{"loss": "mse", "encoder_bias": "all", "encoder_positions": "learned", "norm_pix_loss": false, "shampoo_beta": 0.99, "one_sided": false, "cautious_weight_decay": true, "weight_decay": 0.0}
Rows from block 1 of the decoder of a small masked image model, named by matrix and row number. Rows with one number belong to one neuron. Each number is 128 + 32 x the weight over its row's rms, rounded and kept within 0 to 255. All counts start at 0. Numbers have three digits each.
After each neuron's rows are labels from the 100 images, of 14976, where the neuron reaches its highest value: "strongest on" is what is common among them; "colour at peak" is the nearest of a few named colours to the mean colour under the peak. Only what is clearly more common there than usual is listed. The data: telescope images of galaxies (Galaxy Zoo DECaLS). In brackets: how many of the 100, against the usual share in percent.
# fc1: MLP up (decoder.1.mlp.fc1.weight, 768x192), inputs 96-191
# fc2: MLP down (decoder.1.mlp.fc2.weight, 192x768, transposed), outputs 96-191

fc1.741:133184200193111079112084128111131114129126147154177106136131140081100133111150142151124162158069111135135145128130099149088109111065082113148108155167125181168135147214142076114117129117124121092124105100138140120152109092123109086154118131152120129157190185115095123186075124180141166075
fc2.741:157109110165187157178074114079151140123131130091087166119110198118140077093151159134102122115130102138153076105203149116202099184140118119134122127085136080180085103153085136113216140069152132153225120164123180116085178103152103113135091126110153146156094106148064090132159088212126105147
strongest on: roundness: cigar-shaped (45 vs 8.1); edge-on disk: yes (38 vs 5.2)
colour at peak: grey (56 vs 6.1); brown (44 vs 12.5)

fc1.553:066126145208147148093148129112153098116140130080132135142137117099117103107077177163111197090148105136139138102128070143115131155100208144086149048128128136126163122165185107148083154156105124207154111176114110123109075131074160120156168142108108117109104134066150193219138145101152183158
fc2.553:121139174134059161121106115132103119132137095103172142097127149106109173159128112144156099117167090078091116150082085123145153087118133105175111151131120183131140157165137171108140095162151131166140097111122105128136112090185160148100111143105092166182153101166094123124044111151096103122
strongest on: edge-on disk: no (92 vs 24.7); spiral arms: yes (81 vs 18.8); bulge size: small (57 vs 7.2)
colour at peak: grey (98 vs 6.1)

fc1.439:096104049141123162132107102125172164088193060110101150134141095090167190193112086092131129132065119147177109156129109149108147089128128123165109102158151112146120103115184102145100122145104138177139089124145150083092123135128175123118092132098128185112110111123024129137095137118159157194
fc2.439:121113167116081124129149094099191140131157145167112059155142174172151084130084200151088143122126118062060167092094142169165126136136139165113181154158089185174139137085108136130072129112102135062175138144100133166118154098109108095151137149199135106103134088187135152100132167100105117168
strongest on: edge-on disk: yes (35 vs 5.2); roundness: cigar-shaped (27 vs 8.1)
colour at peak: brown (64 vs 12.5); grey (29 vs 6.1)

fc1.607:159129106164142115092065123110174139113149156129110121126179113126128133126073176165073162108101088144153089148125112120136133147066108154162119084146144137141203139187146105122095164137083191183155111177082120084088162132101132130137153127112131190137085116097166120204148155092134120107
fc2.607:109149182121087160116089113084116169081171093082158114076156145126111127190163124107174086134183120096130171146151109121146077141165134123123129147107079134102156139172136124122167061122143105206097124170090123136084146124199145130142077130113075138123159102155106120115103138179098154160
strongest on: edge-on disk: no (92 vs 24.7); spiral arms: yes (77 vs 18.8); bulge size: small (55 vs 7.2)
colour at peak: grey (92 vs 6.1)

fc1.555:166161211149095060054115132106097126120111156125110097103168128143184132124121118150164121086118106146131158144164130081134102139082199091105125123139179178139176172166134159153148147179158187168100080154104163027128095107169096110114142118111127132155169163107085146115109133129135163118
fc2.555:144129168151120147144123107131218096108154140165093126142082233150122114122173180110129166075168156110108099159105143129170104077135171165109146090148118157184133120124152154150122112081143157119187127151145121112125102185150156114135055125091098133120115088134142117136135088212181144192
strongest on: edge-on disk: yes (36 vs 5.2); roundness: cigar-shaped (35 vs 8.1)
colour at peak: grey (74 vs 6.1)

fc1.673:128115151144174115184116161115177168116113150084125108094160123159096193071107191128137119132089137166122124108151148087124137112108143096139099105160100122110090102110067115133204136157176189157079078090158198127089168134090141195135125101135124146180143107135110102102184110144160085126
fc2.673:137178069096183119115131149174094112152108138122128102170096099107144093153149184134110089169172127151161143147156095162179122154140057138144137118104120111154153094122133099104166172067139174119174120154112135158076155131164081116195118093202142078151125107175123163159145178147147171060
strongest on: edge-on disk: no (53 vs 24.7); bar: no (32 vs 12.9)
colour at peak: brown (61 vs 12.5)

fc1.151:108118146144139167147092094131144130184125121102042180118081116131169161140109109103132121140115132107129115093148133099059122166128136065156090144079205123120120157108092134132090119117103099148144087114159156101137092160120139084060156137149158135144188137111116138121115103146150199145
fc2.151:104150102124182114156135075112140066117197125154210144085121138088108109167144173163157189108104102132151110157121147100074149131105102092124160096112202157117150145122192096142077152152125130176103117165080180154121119102163114162158109109118108059149107120090148119095111136142146072160
strongest on: edge-on disk: yes (45 vs 5.2); roundness: cigar-shaped (44 vs 8.1)
colour at peak: brown (65 vs 12.5)

fc1.209:184193197134118132113148120106120115077143082118149124048159047151118142135035132149117103135129103089138127143128146102126086143117174095077118090100233160143101159115130110121152131219123141177106116147080160073113119099137105128147135133132083091185135169097146183091136177125080117129
fc2.209:105160150200121138131109151135157106128126173103134123144111181137079158088094127087123136074086079074146122104107096099108063081156123144127143115127121125128164126078158154114143038149107144143139111146060145107128076091128152145178064142125134140087152106135150090153142106199124136135
strongest on: shape: featured or disk (66 vs 30.4)
colour at peak: brown (48 vs 12.5); grey (40 vs 6.1)

fc1.219:106156202116156160104137150124147169095151121080166180085112130101171115135107136110171126111167061103093125121175119115138159123111125137083128105085166146175120152138175200139096159135132146164122144089175067121092087075104158116138165086114104135149137113107144138171106161127189124118
fc2.219:143091214161102133133106124050168120173088098131190152130125150134081155160136153107102127105147162135120136170142076105165162127076180084173062128111109086115090131164124153119173090151167101151149090135102103138142099115165101111135095156135081160067122151154107065102125142157149134067
strongest on: edge-on disk: no (52 vs 24.7); spiral arms: yes (43 vs 18.8); spiral winding: tight (26 vs 6.8)
colour at peak: grey (49 vs 6.1); pink (43 vs 0.2)

fc1.47:119092101159128122128117096112123169085133118077112100094143081050151150146106161160111134099099133121170132140141116090093098101087123137145194088175094077073129051157101134203148167176137197108127106148150142169116099120121143144210138113101131122096099065090111136195171140149105141090
fc2.47:133219110110102147111118113113173123139133121141158098111153142193143112133191084148114112109135083101112136093116093166121091157138081140149123125149107113164162100103125196097140086118163091189120135111057113118126156099118134125143107159161081160155157119166072070113131119191123117124
strongest on: shape: featured or disk (62 vs 30.4); edge-on disk: no (59 vs 24.7); bar: no (30 vs 12.9)
colour at peak: brown (57 vs 12.5); grey (33 vs 6.1)

fc1.145:193191131108118096090054121067071126128101128107107125083122115116163099160086134136136092084109105098122167124138143076144094106026143108109108150135194191130172173160160165133129116157112148128155112117098160044107096116149091094145101137119128098142175153118100119157059143148099127108
fc2.145:152135163131088160133103101153179046108163174086083077147122252149088087106134154063095169102112095087110098100155151152123072094174161120111181101145116194169131117096155125140148114110152128154146095148067100132116118161152126092157074126132163118173139104146151094140168128208175144124
strongest on: edge-on disk: yes (32 vs 5.2); roundness: cigar-shaped (32 vs 8.1)
colour at peak: brown (42 vs 12.5)

fc1.430:145185110150121156086099085125135137144138094149137149109109162127125122143103113105144100124090161164184150072170075141099055129120136123119104107103198138176170090165085136123095117157128152143133167140158145174136133128149074139165097169036214172198091101108117162136142154099121149195
fc2.430:131122118083112116128139155133153092114178089175052109152094133138158102164124157137116168066199119078136132100083096174077120079117099091097156153090130145090129133140121125072102120116121152179140174152141135131108096164141143078097083121101173079146121104095122159145155135164085097083
strongest on: edge-on disk: yes (41 vs 5.2); roundness: cigar-shaped (33 vs 8.1)
colour at peak: brown (43 vs 12.5)

fc1.172:199166149130089091080118138075069134125101163077113117159130148106128094177161093154111135071150133130128119093120144085124078116129143114131160127194140217135130133198121106124143123114076150197147071114077197068126131053110097099143090174195140100135168157186119144108123123153089159143
fc2.172:094056197137122193154140112189155079107156159091091130122091121151145093070113146098158153202138143137131087127106121139137133123132156148113152099099148141189082141064141143121166112094143108093130149155103109149118105158159116161101150155053151130193155142145141112183208118147153143098
strongest on: edge-on disk: yes (29 vs 5.2)
colour at peak: brown (41 vs 12.5)

fc1.626:153174142167110157110108115129135169157097125075127150094191149082165134164131136114127111139116088140132117110151133131128126096071159157131147068103143143157166139155134166163195209197135172112095131052154136072157132080110122182190134112103132090136139102100074123158076150184097112103
fc2.626:125129172122093137134089176089146140124128174062153136132111152152119109167138134121145150089127100101100144104153100110156123145187163118142080123084125134119117170145158139089129066113144080181198088156110078089109094132155110087117105158098087198133161138136103062136151062187092128109
strongest on: shape: featured or disk (64 vs 30.4); edge-on disk: no (63 vs 24.7); spiral arms: yes (44 vs 18.8)
colour at peak: brown (80 vs 12.5)

fc1.755:188139178143135151111064124121161143117161129132123150121159139170096118094065129110120117141092123064150143057186158117094103097086149110110105079117101154121143099161100067164136137089112178106171161149127171076055148118128130180124134133146130184179158147126130141120105172140109163116
fc2.755:161136157130116117093122138159153107144160165159136184108110160127164142120115207165078107101133133108092172149059141095195146156066139115186153133103117132251138130115130144176114125111102125140113084137083175148092147172115119130114111162151153145174084108176101113099199126164195122147
strongest on: shape: featured or disk (64 vs 30.4); edge-on disk: yes (28 vs 5.2); roundness: cigar-shaped (25 vs 8.1)
colour at peak: brown (44 vs 12.5)

fc1.13:112098141175130128149062088156142164136111135139168135086110131108102127147122115139065103144172091107072185158152175109143159118115136117100186084144090128137126164058117075105183154133117188145151159136137188157118194149076156116124146114113058184143108066123139130158123119131121172153
fc2.13:166141112096109173131127178130116097113080143154108087102140098106136142156142091131163101116105099128104151184105116135062062179145118139154104140131127188113184207133168113131135126127135159142105122102094097140118191098156142149167128167104092136148112142141123139152138126151107107163
strongest on: shape: featured or disk (67 vs 30.4); edge-on disk: yes (32 vs 5.2); roundness: cigar-shaped (31 vs 8.1)
colour at peak: brown (60 vs 12.5); grey (27 vs 6.1)

fc1.206:089057071114091135143162137149108194128105146132117167133118052089183159114103095118058218170129044126171125177094081114087125115165104128158131179098084107093113104121063115147126113095117109147139084183119123165129197092100174135135140146165133135157142099079130128106143144133080139101
fc2.206:128122147028101124109146111089184125108130036167121135181156120174165110168171152198109103124179134152160122162159096114105075135150162111128151119132128102128176150106123150150101143122093128150127131179159150182087167125157145128147090114176074210159173077196125148068116133202114128156
strongest on: edge-on disk: yes (29 vs 5.2)
colour at peak: grey (60 vs 6.1); brown (30 vs 12.5)

fc1.563:154169125066140075105075099128097140120154188164139171131149146095139105140119141070160123173154098136201107142054087162165139113091143113125110131153154191140121109199196126145149171160166131113155128108115156134163155094106084169168133157211128136113160117133060141116071133160097181090
fc2.563:104127092212160116137128134129143162165125146077075126078085154115107111096168122185125172156057109140156137118185163162106145137153194096131120138076098110116107065115170108166158125106137152143177121098122070174159129131146130067132175143090100132131101209135071078114123136143164116087
strongest on: roundness: cigar-shaped (49 vs 8.1); edge-on disk: yes (46 vs 5.2)
colour at peak: grey (84 vs 6.1)

fc1.509:053097143155169192152166149129111118139120139066142200111146144111113158172076162129148138158158108065150140139169123104134137131126166135146121046095139145170097137114179151145128164156150188152100153089165143147105125099100160157124167113173194111133158059128133137068128138085092136130
fc2.509:103181133127111166113129127116166127124113148087181161111134082113129135132070108110091128063159092149131145177182106092154130156165130111168108121117127155111165146184165163104157080137177113138185057157057097103139116091130110140107138174148070147082138136137113117113118124166071103074
strongest on: edge-on disk: no (72 vs 24.7); spiral arms: yes (62 vs 18.8); bulge size: small (40 vs 7.2)
colour at peak: grey (60 vs 6.1); brown (37 vs 12.5)

fc1.538:104138096145134131142115148116110188110137163070151132054122141122082175103148182125089071102112082127132164105087117099120127101136151105112127107157032114130147118098194106129158169142127124154161141136088161131108203084098136159158106038172160134116142084100133156139160125146137144155
fc2.538:153221134062143155103140114103117104117123108103131133149136164148115120123164183102088120167138094102145130183153130181130166163107130165165092131169118161127116191094106152120164175055194168157152150135120160108094165086160123134124093139175133138211097152147123124124140102168119090088
strongest on: shape: featured or disk (72 vs 30.4); edge-on disk: no (51 vs 24.7); spiral arms: yes (46 vs 18.8)
colour at peak: grey (77 vs 6.1)

fc1.442:055136200134146153151086129096162067166144146087152128087123089114136110118066178077127161143042173079133122116093138155095097096108109118135095070061151073157087112102144132148176150145162167190145157103070150100095124092173100154117137139156112129094191110145133169065075161109133152150
fc2.442:141171149108103118115098146172172145147149158101117147183145170135142178137089162152114140106245126078066112116125100126167106116118172176131128153134135149148100131152138138129118075155100141145118142112123129129105135118072138155127177135144091168108115152193181117125145151126161153144
strongest on: shape: featured or disk (60 vs 30.4); edge-on disk: no (58 vs 24.7); spiral arms: yes (48 vs 18.8)
colour at peak: brown (55 vs 12.5)

fc1.279:094146158143076076094120089154063093130119100089139196109101200135099171125101153059096106171123116129127125128128100153095146137174126168131167101192120129158131092123155183135122193161112086076152143111136173115185159141072110166193152113181075114138140108092140116118142059142098153145
fc2.279:147141112065158109141089162134140175132110100160083172131133089172122102148125164168040129114114096100149180106089158107125143123157141151100106155128131184137083131108084121108104164115164103136155174091148202169170086071228113081120168109128127142104142194136194155173139115088169166110
strongest on: edge-on disk: yes (33 vs 5.2); roundness: cigar-shaped (27 vs 8.1)
colour at peak: brown (46 vs 12.5)

fc1.24:140160150120146077107167165123149168165138154192154133158103116138097177076157183180079090139154167120145120126123103153176163131192097086156149136104176140149137133142107155129099116151161121167150140074125125183161159115152110113117150135139142095140171112138139116122106120090122129064
fc2.24:160115180190171101038124092143177143101122142103149091092114110173112148115158075150113111044118131146147089198137120143142151110131145148108109189194125146111165110102098111144107157132158167110109203133187092090109121121114162147156128144086134140139118152073098100124088133109139120070
strongest on: shape: featured or disk (64 vs 30.4); edge-on disk: no (56 vs 24.7); spiral arms: yes (47 vs 18.8)
colour at peak: brown (44 vs 12.5)

fc1.675:123137121126113140149142200095159179133114105166147135096196066089116172139137160139169107172098102140106117136060140144141154169159083124101059181149095126154128125123102108084120126130152099143098137103166113174125132152103137100134144129132122209116129132146114150141175151121118119081
fc2.675:147143090120145127094076070108137138147153166148100103171172136156163143104178174147102055162154130120108125163212089150120053176122112129162176130124130134137150103164124101129130122114163171131137155125128188123126188067153109151191062091151197121159072098140139131172133141183145138139
strongest on: spiral arms: yes (39 vs 18.8)
colour at peak: brown (52 vs 12.5)

fc1.195:155066029119074155099109089111181123140189147138090137116160115153106164120120094157109109176166101121159091118153124090067126162113128090125107148108150078115115067136085122151129091133117116160127086147142173150128179124110215124106092128172098152159179126104072138126084162149103126098
fc2.195:153100169067090118098098106134108137112162098144119138124154124142177082153132161175089134128116141078144110217171089128198090144081117165119104182157072147160184136126136125110091137098086158147158132173151144128080133108152108102167067084161120189133128097191217186081171135093097088144
strongest on: edge-on disk: yes (26 vs 5.2)
colour at peak: brown (53 vs 12.5); grey (35 vs 6.1)

fc1.230:083096133142097194209114141096154137158112121082099094083151127119158161043098137121137131111114145141150165096092149174100192109134159167159123110030111150063118140140131137131127153172116148133071112103146103141123167105110154148128153149130139144112129071117128155098123127061090123172
fc2.230:135128129137117126161121118172184166125094082147112123161126136118130101169109127139137166095136136097077156136149109111161087158176158126149142120064115157099187116146140111117124164121136151120120138099154132141110185161133094110128145065172133060102178163147144143149113139105106146111
strongest on: roundness: cigar-shaped (28 vs 8.1)
colour at peak: brown (45 vs 12.5)