config = dict(
    model='masked image model',
    dataset='telescope images of galaxies (Galaxy Zoo DECaLS)',
    train_examples=88335,
    image_size=48,
    crop_scale_min=1,
    horizontal_flip=False,
    translate=0.12,
    rotation_deg=10,
    method='mae',
    mask_ratio=0.5,
    loss='mse',
    encoder_arch='vit',
    encoder_norm='layernorm',
    encoder_norm_position='pre',
    encoder_activation='relu',
    encoder_mlp_ratio=4,
    encoder_head_dim=64,
    encoder_fused_qkv=True,
    encoder_bias='all',
    encoder_qk_norm=False,
    encoder_parallel_block=False,
    encoder_inner_norm=False,
    encoder_patch_size=[6, 6],
    encoder_layers=14,
    encoder_width=160,
    encoder_positions='learned',
    decoder_width=192,
    norm_pix_loss=False,
    decoder_layers=4,
    init='torch_default',
    residual_init='scaled_by_depth',
    optimizer='soap',
    beta2=0.99,
    lr=0.0043,
    beta1=0.95,
    shampoo_beta=0.99,
    eps=1e-08,
    precondition_frequency=25,
    max_precond_dim=512,
    one_sided=False,
    adamw_lr_other_params=0.0012,
    cautious_weight_decay=True,
    steps=5000,
    batch_size=64,
    epochs=3.6,
    lr_schedule='linear',
    final_lr_fraction=0.05,
    warmup_steps=150,
    weight_decay=0.0,
    adamw_weight_decay_other_params=0.05,
)
Rows from block 1 of the decoder, named by matrix and row number. Rows with one number belong to one neuron. Each number is 128 + 32 x the weight over its row's rms, rounded and kept within 0 to 255. All counts start at 0. Numbers have three digits each. After the name is the row's rms in percent of the matrix's.
# fc1: MLP up (decoder.1.mlp.fc1.weight, 768x192), inputs 96-191
# fc2: MLP down (decoder.1.mlp.fc2.weight, 192x768, transposed), outputs 96-191
fc1.401 051:096164082129119140161117067090118118149168193158179161142163087125144171189088146132176064135127167105172150163112152113129116114133132108148151153118123094086086120093133080083093096147086202110162089095144133105146140097058163132135167154126132158106156094089090088148129156133156148150
fc1.402 153:142131132125077108123153159096181114152122098174112152123078121097054156126195180155156172162157155097093102117107110142134142184098110175153131152157125156166146120118075144141118128166128167105108144170153083210112126133078125145151154198078065133127085116173156108125115203125157097107
fc1.403 089:141121099177091137143090097087131114101106141109141183175105158114107152128061138142120140140118165140172108131139153145104188123176143102092065095105111111135175161135176125126132164149090158128092157088097113145117082087113183172136145116115187053138074102145117070177113144130157115178
fc1.404 078:148156156082171049162134091125113099172117119116145190136153118132123132105104158130141117168120107107101145128111165047133146152098143122065090114154179147065167114198102117150137052134160152114095118111140121113164090108144119148141137125115167171137155099165151098188120073121113117183
fc1.405 057:109213151167100130091078117117138133155109127131063153157128116174155181151066210105145179129111124157122135182105182049106186132142115086123103110087153191123155132124148131090124175101131219132148121185123142097136185088135039142124119163151112147156080126123177121105122110163106130125
fc1.406 091:125138143128101157091103119116149152179120092040161108101191160120098134111096090138090112152157185146136127116116102069143082130173152110079139165124133176113170155193121112115105163189157135116037152135137125081103184101114136096156132161128137112135162176106106134113156080196140124141
fc1.407 092:138174175147104132108138148157143132172191137122108117117133091101094121110123131109109132102130185127133176124117149121091183118179103161145149129149121124104166112156127135154114141138178125118073094103087106135151164090167107146179058162156077079170071117134124138131042083138156155161
fc1.409 114:130120138164127096099065169157092126181099114133113116134165117132060127114081201130125107115154146147174145174118128137147056143128134085141111158173155149132173155171133134108076110164198127142050053051131171129147102169096072147164150128164198079082169122142103121129121115154110128134
fc1.410 127:136151126181094182099086113131171119095146151144067136189131058081127065173095123145090125091098132137116134117129122122109096105072115122135129150102159167103151105141096128130113107142089174113066167162136128147106139160131148071098115203088182095183076135115115133106135137108146125174
fc1.411 059:169126111184111111169044088117122122077142154143136187117137160126153093178139123091158129127133134109164102145153084140161103078092135170085155135021102182136161203130079112142187126118131194142138111103110115124152186095117126129132128140085152158152142149126080109130112154069075208133
fc1.412 138:106127222203131181151071146124144120126121146100089166181044171147159127084132157138094132101104136137119161103151099116121097151074052097149146147096116116140182145077170146143092118160156154040135151113185163141141114144094102148129135158115188135143108139141134135161120110128151150165
fc1.413 086:149096113165115115144098167151155162201152139119168117140169195089112151100093152154124114115140101151139157137100099102160120064066168119181080128114163141047131083150105107172110101079062168177147144121180144141126182162099101145180081128080186122100077109126106143125126152131141128112
fc1.415 125:135184242221126132152058133131098103136164093142088135118078164072122091135173179109129123145083137105087125071098109155129166113031105163137122152106161150143175151202177131109137180123118176084153123166150129156159125121072110128135143174136140114168147163143158131162047119184101152151
fc1.416 055:113149150116117140155129144138149179125121118162131176170126130100147152129127166172103141149107126149109172175169135103084105142079139159060137150117187080148168126154113081134130087152086157108042079136126145084146176129048096103172110142096149140110121171080149081129212137125149199172
fc1.417 106:125138091167084119148107082177148125110117078130152152129184062112125147181114085158134136105105149073139197091107126040095063078116106126120159088090136109080197072144104123095125161155088130145114131144166183065123131122146136151133083143095176159123136083100089130061094166104152111130
fc1.418 133:084126144193109125056062093092095096142118093108135150141124168109102132143091147106103102077133192185154134125128109110149153149110149123147124135073122136128194131156150101164158178169155154068120129145173164170095101166102096146141147126090149150117123191130114161167172153158089095089
fc1.419 058:110120084108053163095094132148202114149100162124089130094080100147115147106077183156174111127119197174183084137168139174088157122111114137073164095133128111134130138162123110116114122132132165130089124111149208099125199079080147128140149171041171126122125133135141093124153131063155160120
fc1.420 123:125110028032091077087121129131131131112103142112163059081105105170162161154141101108206091123135134136127163162159096124122136154105109165085170158135093158120140104102090106150141149118122062125122109159177118166121115166114152118115064128086135167116127177103120102131118087164050071159
fc1.421 117:065106158079129181177124173137192111125188160121135116152124105122137119099110134144102101162147123127149151117139143146089134181108127138102111077118074105174099112045142103138141129107171095113160110147162119192132135133146163165139172122204159118130093076111122162134148105119182098176
fc1.422 100:140133086133108133164049123144149116089149111104103155085078130146112099170041103131127110133077129155131143113090115121080112124083134084115194089075154083037124153093125108200110111160114117174101180096121106119149146139163099098093125124152143139061167065103111144143125158122168186151
fc1.423 109:144160191191113131145084136146087072127151136097125111141111156090085144121110158096110086159103126083139110113096154123096150128103107118100118141146053161161183148176146185123129157124136102082114150151152100183150127099165112189216124155142121083159124142151101127153149083136113112166
fc1.424 072:174169104106068118095143139097128073124160149133121192142167109119123110107081150131084128168164187095152089162140101052102139062125182108096104091131176140172167092114090113121089140123136130102056109137145153107156115127115130122074122164105101112186106153123133133086131149146070058086
fc1.425 070:127128171141149165111112095165169176105102158149111132124088117150122169109150135168171128057112163067163103146101139104097090160129133147164146095148166123106154108097110148131079061096146138143110104072153179171140112060114113132164129119051201090118072144185129121124100072156114090201
fc1.426 118:186150145184159100105071123099085196160094117112077146111068118126110140133129101096156132168103091123124131145120127123146158130102110105119158197176164189147095141223161122124190198164148126166154065093158162152166113151137073078160120166150094121137109165135109161128087122167108100108
fc1.427 111:152205197081131069128104109100124118144117185162174154174181126123110154146159131132128107143140141149125153125166123149113132117082122155142076131138161135186172113134112110127057133147188111123117123120142099151135155067129148130124105133133150136117112098149104126056104081120145135086
fc1.428 071:157110059147124127149142102143134097180131074109103131148160130170117099122051216124135093157133123139133175141138115099128108119162157114119096155174135160155115129123085131135144133142123144106101057076090149111129133145154080190168163065158192057177142109099158106064114146172123114102
fc1.429 105:073097086119136137149180145117126163083109139134155172125092147147092095140190125117176052149148114118132193167154127123081143126124154197094169140197056130132113139114187166117131142092157136138139126096112073125131149101091154128138118108201147140119097111120114143095132107180112116143
fc1.431 087:088119189090082069098150145113116141131055155125125138059140156124121127166131156167098130148171152184171094106125122096109199156137100114107146097129129145163147140094128139086099192113086130089150078126141130147161186146102138167156070143167099147082109045130157139157095111152124130140
fc1.432 053:152128133135112091163160083161079149155111156189115165085133164098150141121112129113185129084172107153185168133121094079115175140120120112068150139127135083092200149152081074117101184101164167125092145152193126186169174079071128159141141089189109124096123122125130100133111165125143114081
fc1.433 119:120130110137133152105151188137117146127117188118112120181120116078164152068099118170092115189191165161137056130130127152121125123097119109099068178118166168146126119070108144145103103153192131089110159092084197135153172100104130140185139134185095107135080122122158123076142117089114097160
fc2.401 018:133120142155047110110152127102171167083117120079161107123128127141135085145133090128166149116093125151145111071163129118145127140154107148113106162158155106123154130115216152083074113123127103100113141047073078093150157136079159129138191104097105133069142142123106211065155119144076074102
fc2.402 158:115180132140149198129165216153123150071143124117148182135135115149085147136138163121139107105096150152158135100148144173164171140137111126178099145154156119119097160110171109134145150154196116119134117123192080128173130074152146120136104056166095127174123166102118122127121121184167080083
fc2.403 084:134141119134127197145134076120101124127133150113097103124088081174146068142141084116124094152095110109194099127168103118129132121100178154111083096145135120086158156130133122123123175093123114101137125136086117141185116130155141166120092173151117152142125087141078099196158041117138060188
fc2.404 053:080149071113065178091148142135144128111110136152108109154153179130153129102132118105179116109138149123138091123131101112181061069095084100071158154109147159058081151074131105140139194150110167163078133108113159170175144149107106173138123159148118091150162107137183164115122151133161103140
fc2.405 027:163152175147157126110170122098075122126102237161112138074147108184138145100109065112106089089110127074204154143132131130116090115113103114121134149161129149087093152141087091137172123123081167132150142136127105115098116104140159122106078119128139082103115127108110183127173147126088175095
fc2.406 079:163159115116073118122122140148069122082117166143105070094144155171112097112156043142089153142168075069098133134124077145051112137147136126136076131146138195113126107075169143173130155151140101129133093108122095158112095193206100184143079150142103122105171080161130152166141144125135128098
fc2.407 099:123082132152128132089116110126089163169160143085099111089116130086140101150145118147179145066165104126157163127084123060154121076118171149110160156153132184128099160175170114129116160145126130126101153156125138116117077107162117106091145170135169169060124116168138147113154145194134114133
fc2.409 128:179189120088091116128168088177150110109179097120066132126155178120157157098127128117055081121140173083138158170117102149155134159155093129116106142084134195149051096098103054133115131181125110110098157137175119135084054105112188114100118090153141150133094163176101159201110143111162130106
fc2.410 128:135101134131088135122098144107111117167149120124110132127123214102162105114146170110161099166134123131068142096207122164139093164140125137069140139117188097121097123103128162123099145120059116096136145083103124129116154065103135141142128113120169103176120088141128127066159158087138109130
fc2.411 041:159070100064120124123153189192170157161155127124130117154155194107115150168110185115134134103166113162162132169138121154119142043065078124176076155114119138112139107139163170116128107155135119137091112154124159118125122137133079139188126107125133088098127116113105101096151113103176083147
fc2.412 143:139184176177099237142116151139073101087117094087134143109177122155112093092152132154140148064159104109134116173159117148160095142110117131107112123135089115165140079140117126119140097078191092107145143164140126110148163117164144139151162140125101120205147195123064103173107122132134079075
fc2.413 106:127099186112103162116130118144169149115072140119123085145140088116169070127140109166081086087118142176183100177165117121124117153084130108071097150093111036114110124151147175140078165148236099099107072074140127130181124086136127125102133150128100145174094098101180147163122060112139130140
fc2.415 127:100067068163213135163107130138125093103149144098107148101084163158133131081110154140130144102106128112161141076155160142169162177163139074130170162105150104132130147123110124103182089053131100131163140101105178070135137111158142142148113129121126101176111156150055096149128110151143163116
fc2.416 016:126091052143071144145120148136157195062142092136124132160159110165082112139168199152126107161153093118167103133145113117099158150091147200152151154186099060092165082131092167131100120136117155130091089141126159153129135102081089137151145148159143157198104105129084062114108127090143147150
fc2.417 123:115113125122059135095136101178160144114108109129089106138200208177163129147162145089151083127098117133077156137155099166140071167135117168122112163134104154120085120076111113083069136105055070106150141103116076123103150110121156168151117120122155127158160142158117149132237080105106091152
fc2.418 125:126102070171141187170107128106125133178123138126125119114150126151128155143131110156130131120167146116086108187127159152021152111072162138134138203158162124111148160096147103116128110083112142117119133117166144104174140151095142107167051089131074091193118107130149125114141128120115045178
fc2.419 048:139186097110097102050104125172139165103138082153163167160156066163065135123088140132071115149104164105096120059096084108096111134130134166110132141116104099103189169068156155147136160127107160118165131102111163143119107098101098147178092062175137156112161107149075104123150120105112173129
fc2.420 136:088056133158114157124125093135156113125118111147095120100149142170133126112148145156182172145147140118125127143072120139093111153097104152095128146224212121088138150139076166127104087140120090197133170137098161112156090150073204104113176126151121120168157153111179182135131121068128107143
fc2.421 125:120112139155133185118119158140104115083162135145092185094124107153137123145181123144153122076149173143218099117127142132102111139148185082133191177141220156125134078173114194127108116115137095128115106120138120092128170083155095115137159093119158207138099141171107127099100129183115087104
fc2.422 103:129143046134155129094171110117126099125176170152163093122127144131139139161176199079116102141136116094101082088112118177119118110102103181087104208124205152099141147109192131098125122104156159058172123130111143143151122044068160171185147169161076108126085141129147133125142120103109072151
fc2.423 114:141114142099135088106177149197076159098152159124082151202080132148162078103116149145153145107106157081128160140152146123128154113160151140089137094148093165160115115179127093082164176087165130122158113139126149134096179156161085179107139159152050107161067116179156093134134117116113132104
fc2.424 042:106130189113134247077141132154113174109146116121109124148188124110119108169101113132161127056125137151131070071158129074096094089121164122093160163109147141154132155160150088169116154117068143129145064053157116141118178117120131142123103111099153152193142122153085167123114117166191124114
fc2.425 018:111145123075090112112064122104122127071107095097158176165079105142078093148149106103160134118133089196151147098149119137108207171116173096115091134172117059120141130100175118098085163153169135123169094122059143133181135126115145110111120130165144188158125171146132124022165129184116196159
fc2.426 121:089114120145163142107126112144125111078146141110115115138123172090127086142146174151125142085131091134179104100178139211120116126173188130130093135085116089128149070105115100104136104082172145156164137128162146075121163082108095112125161116181134102133107131194098033165147161126167141135
fc2.427 131:168099118166146121134116118143161129046111150167101138074098135058065167141118113110091141149153139063099133135075085120154145151148138135112150163153209187097151088165138096135112127164091192133081091149124122092107157097105110117126124141082124083134152113158133143143127152133062134112
fc2.428 062:090113159202076138107136116091107131130109133128043100082055107114138195124160106160128140140131132109109113156062137119138092142147162133147093132049132112134124149163169141149102190129145166137140112085121139170139147172160150077108141163078054168142123126150109192137155128132104092120
fc2.429 133:121145082108138127071141144137104066114127151126111135144133176130137107142117149124104173123144122142109124187153167182082132199078166175127094130144126122179087137154136162113160176055172168124168124086115154148128187105161104177137173155117129154153082123152089138096137069119156061153
fc2.431 076:101135107101143150175152105150134126114110143151096125116166174162102103109162130144160105127100125102124096168184119129189176127080146121145139168142071109139214168108151080056077151136164133096148143168101090103069107099131155092101069119145073122164153151098169136152177117187139143145
fc2.432 020:133165170114096128063122169111136210110153127082114117107153136156130057121155124090125125150097088095112127126174138159189157127177131151133091140125125141120079128084099137091156145153176053109156165124084080092129162112150074161171107116128118185173210064190060116168121110131164144144
fc2.433 133:160087152116114065182160144118126111111206134200109124112135102150154090136163187071137128155128106086113165147142150077135116158134078143105164046137134143147149158121185139133137100095083097136160056125105123160129105065107115128175122161106092097110151073127074137089150146192132076121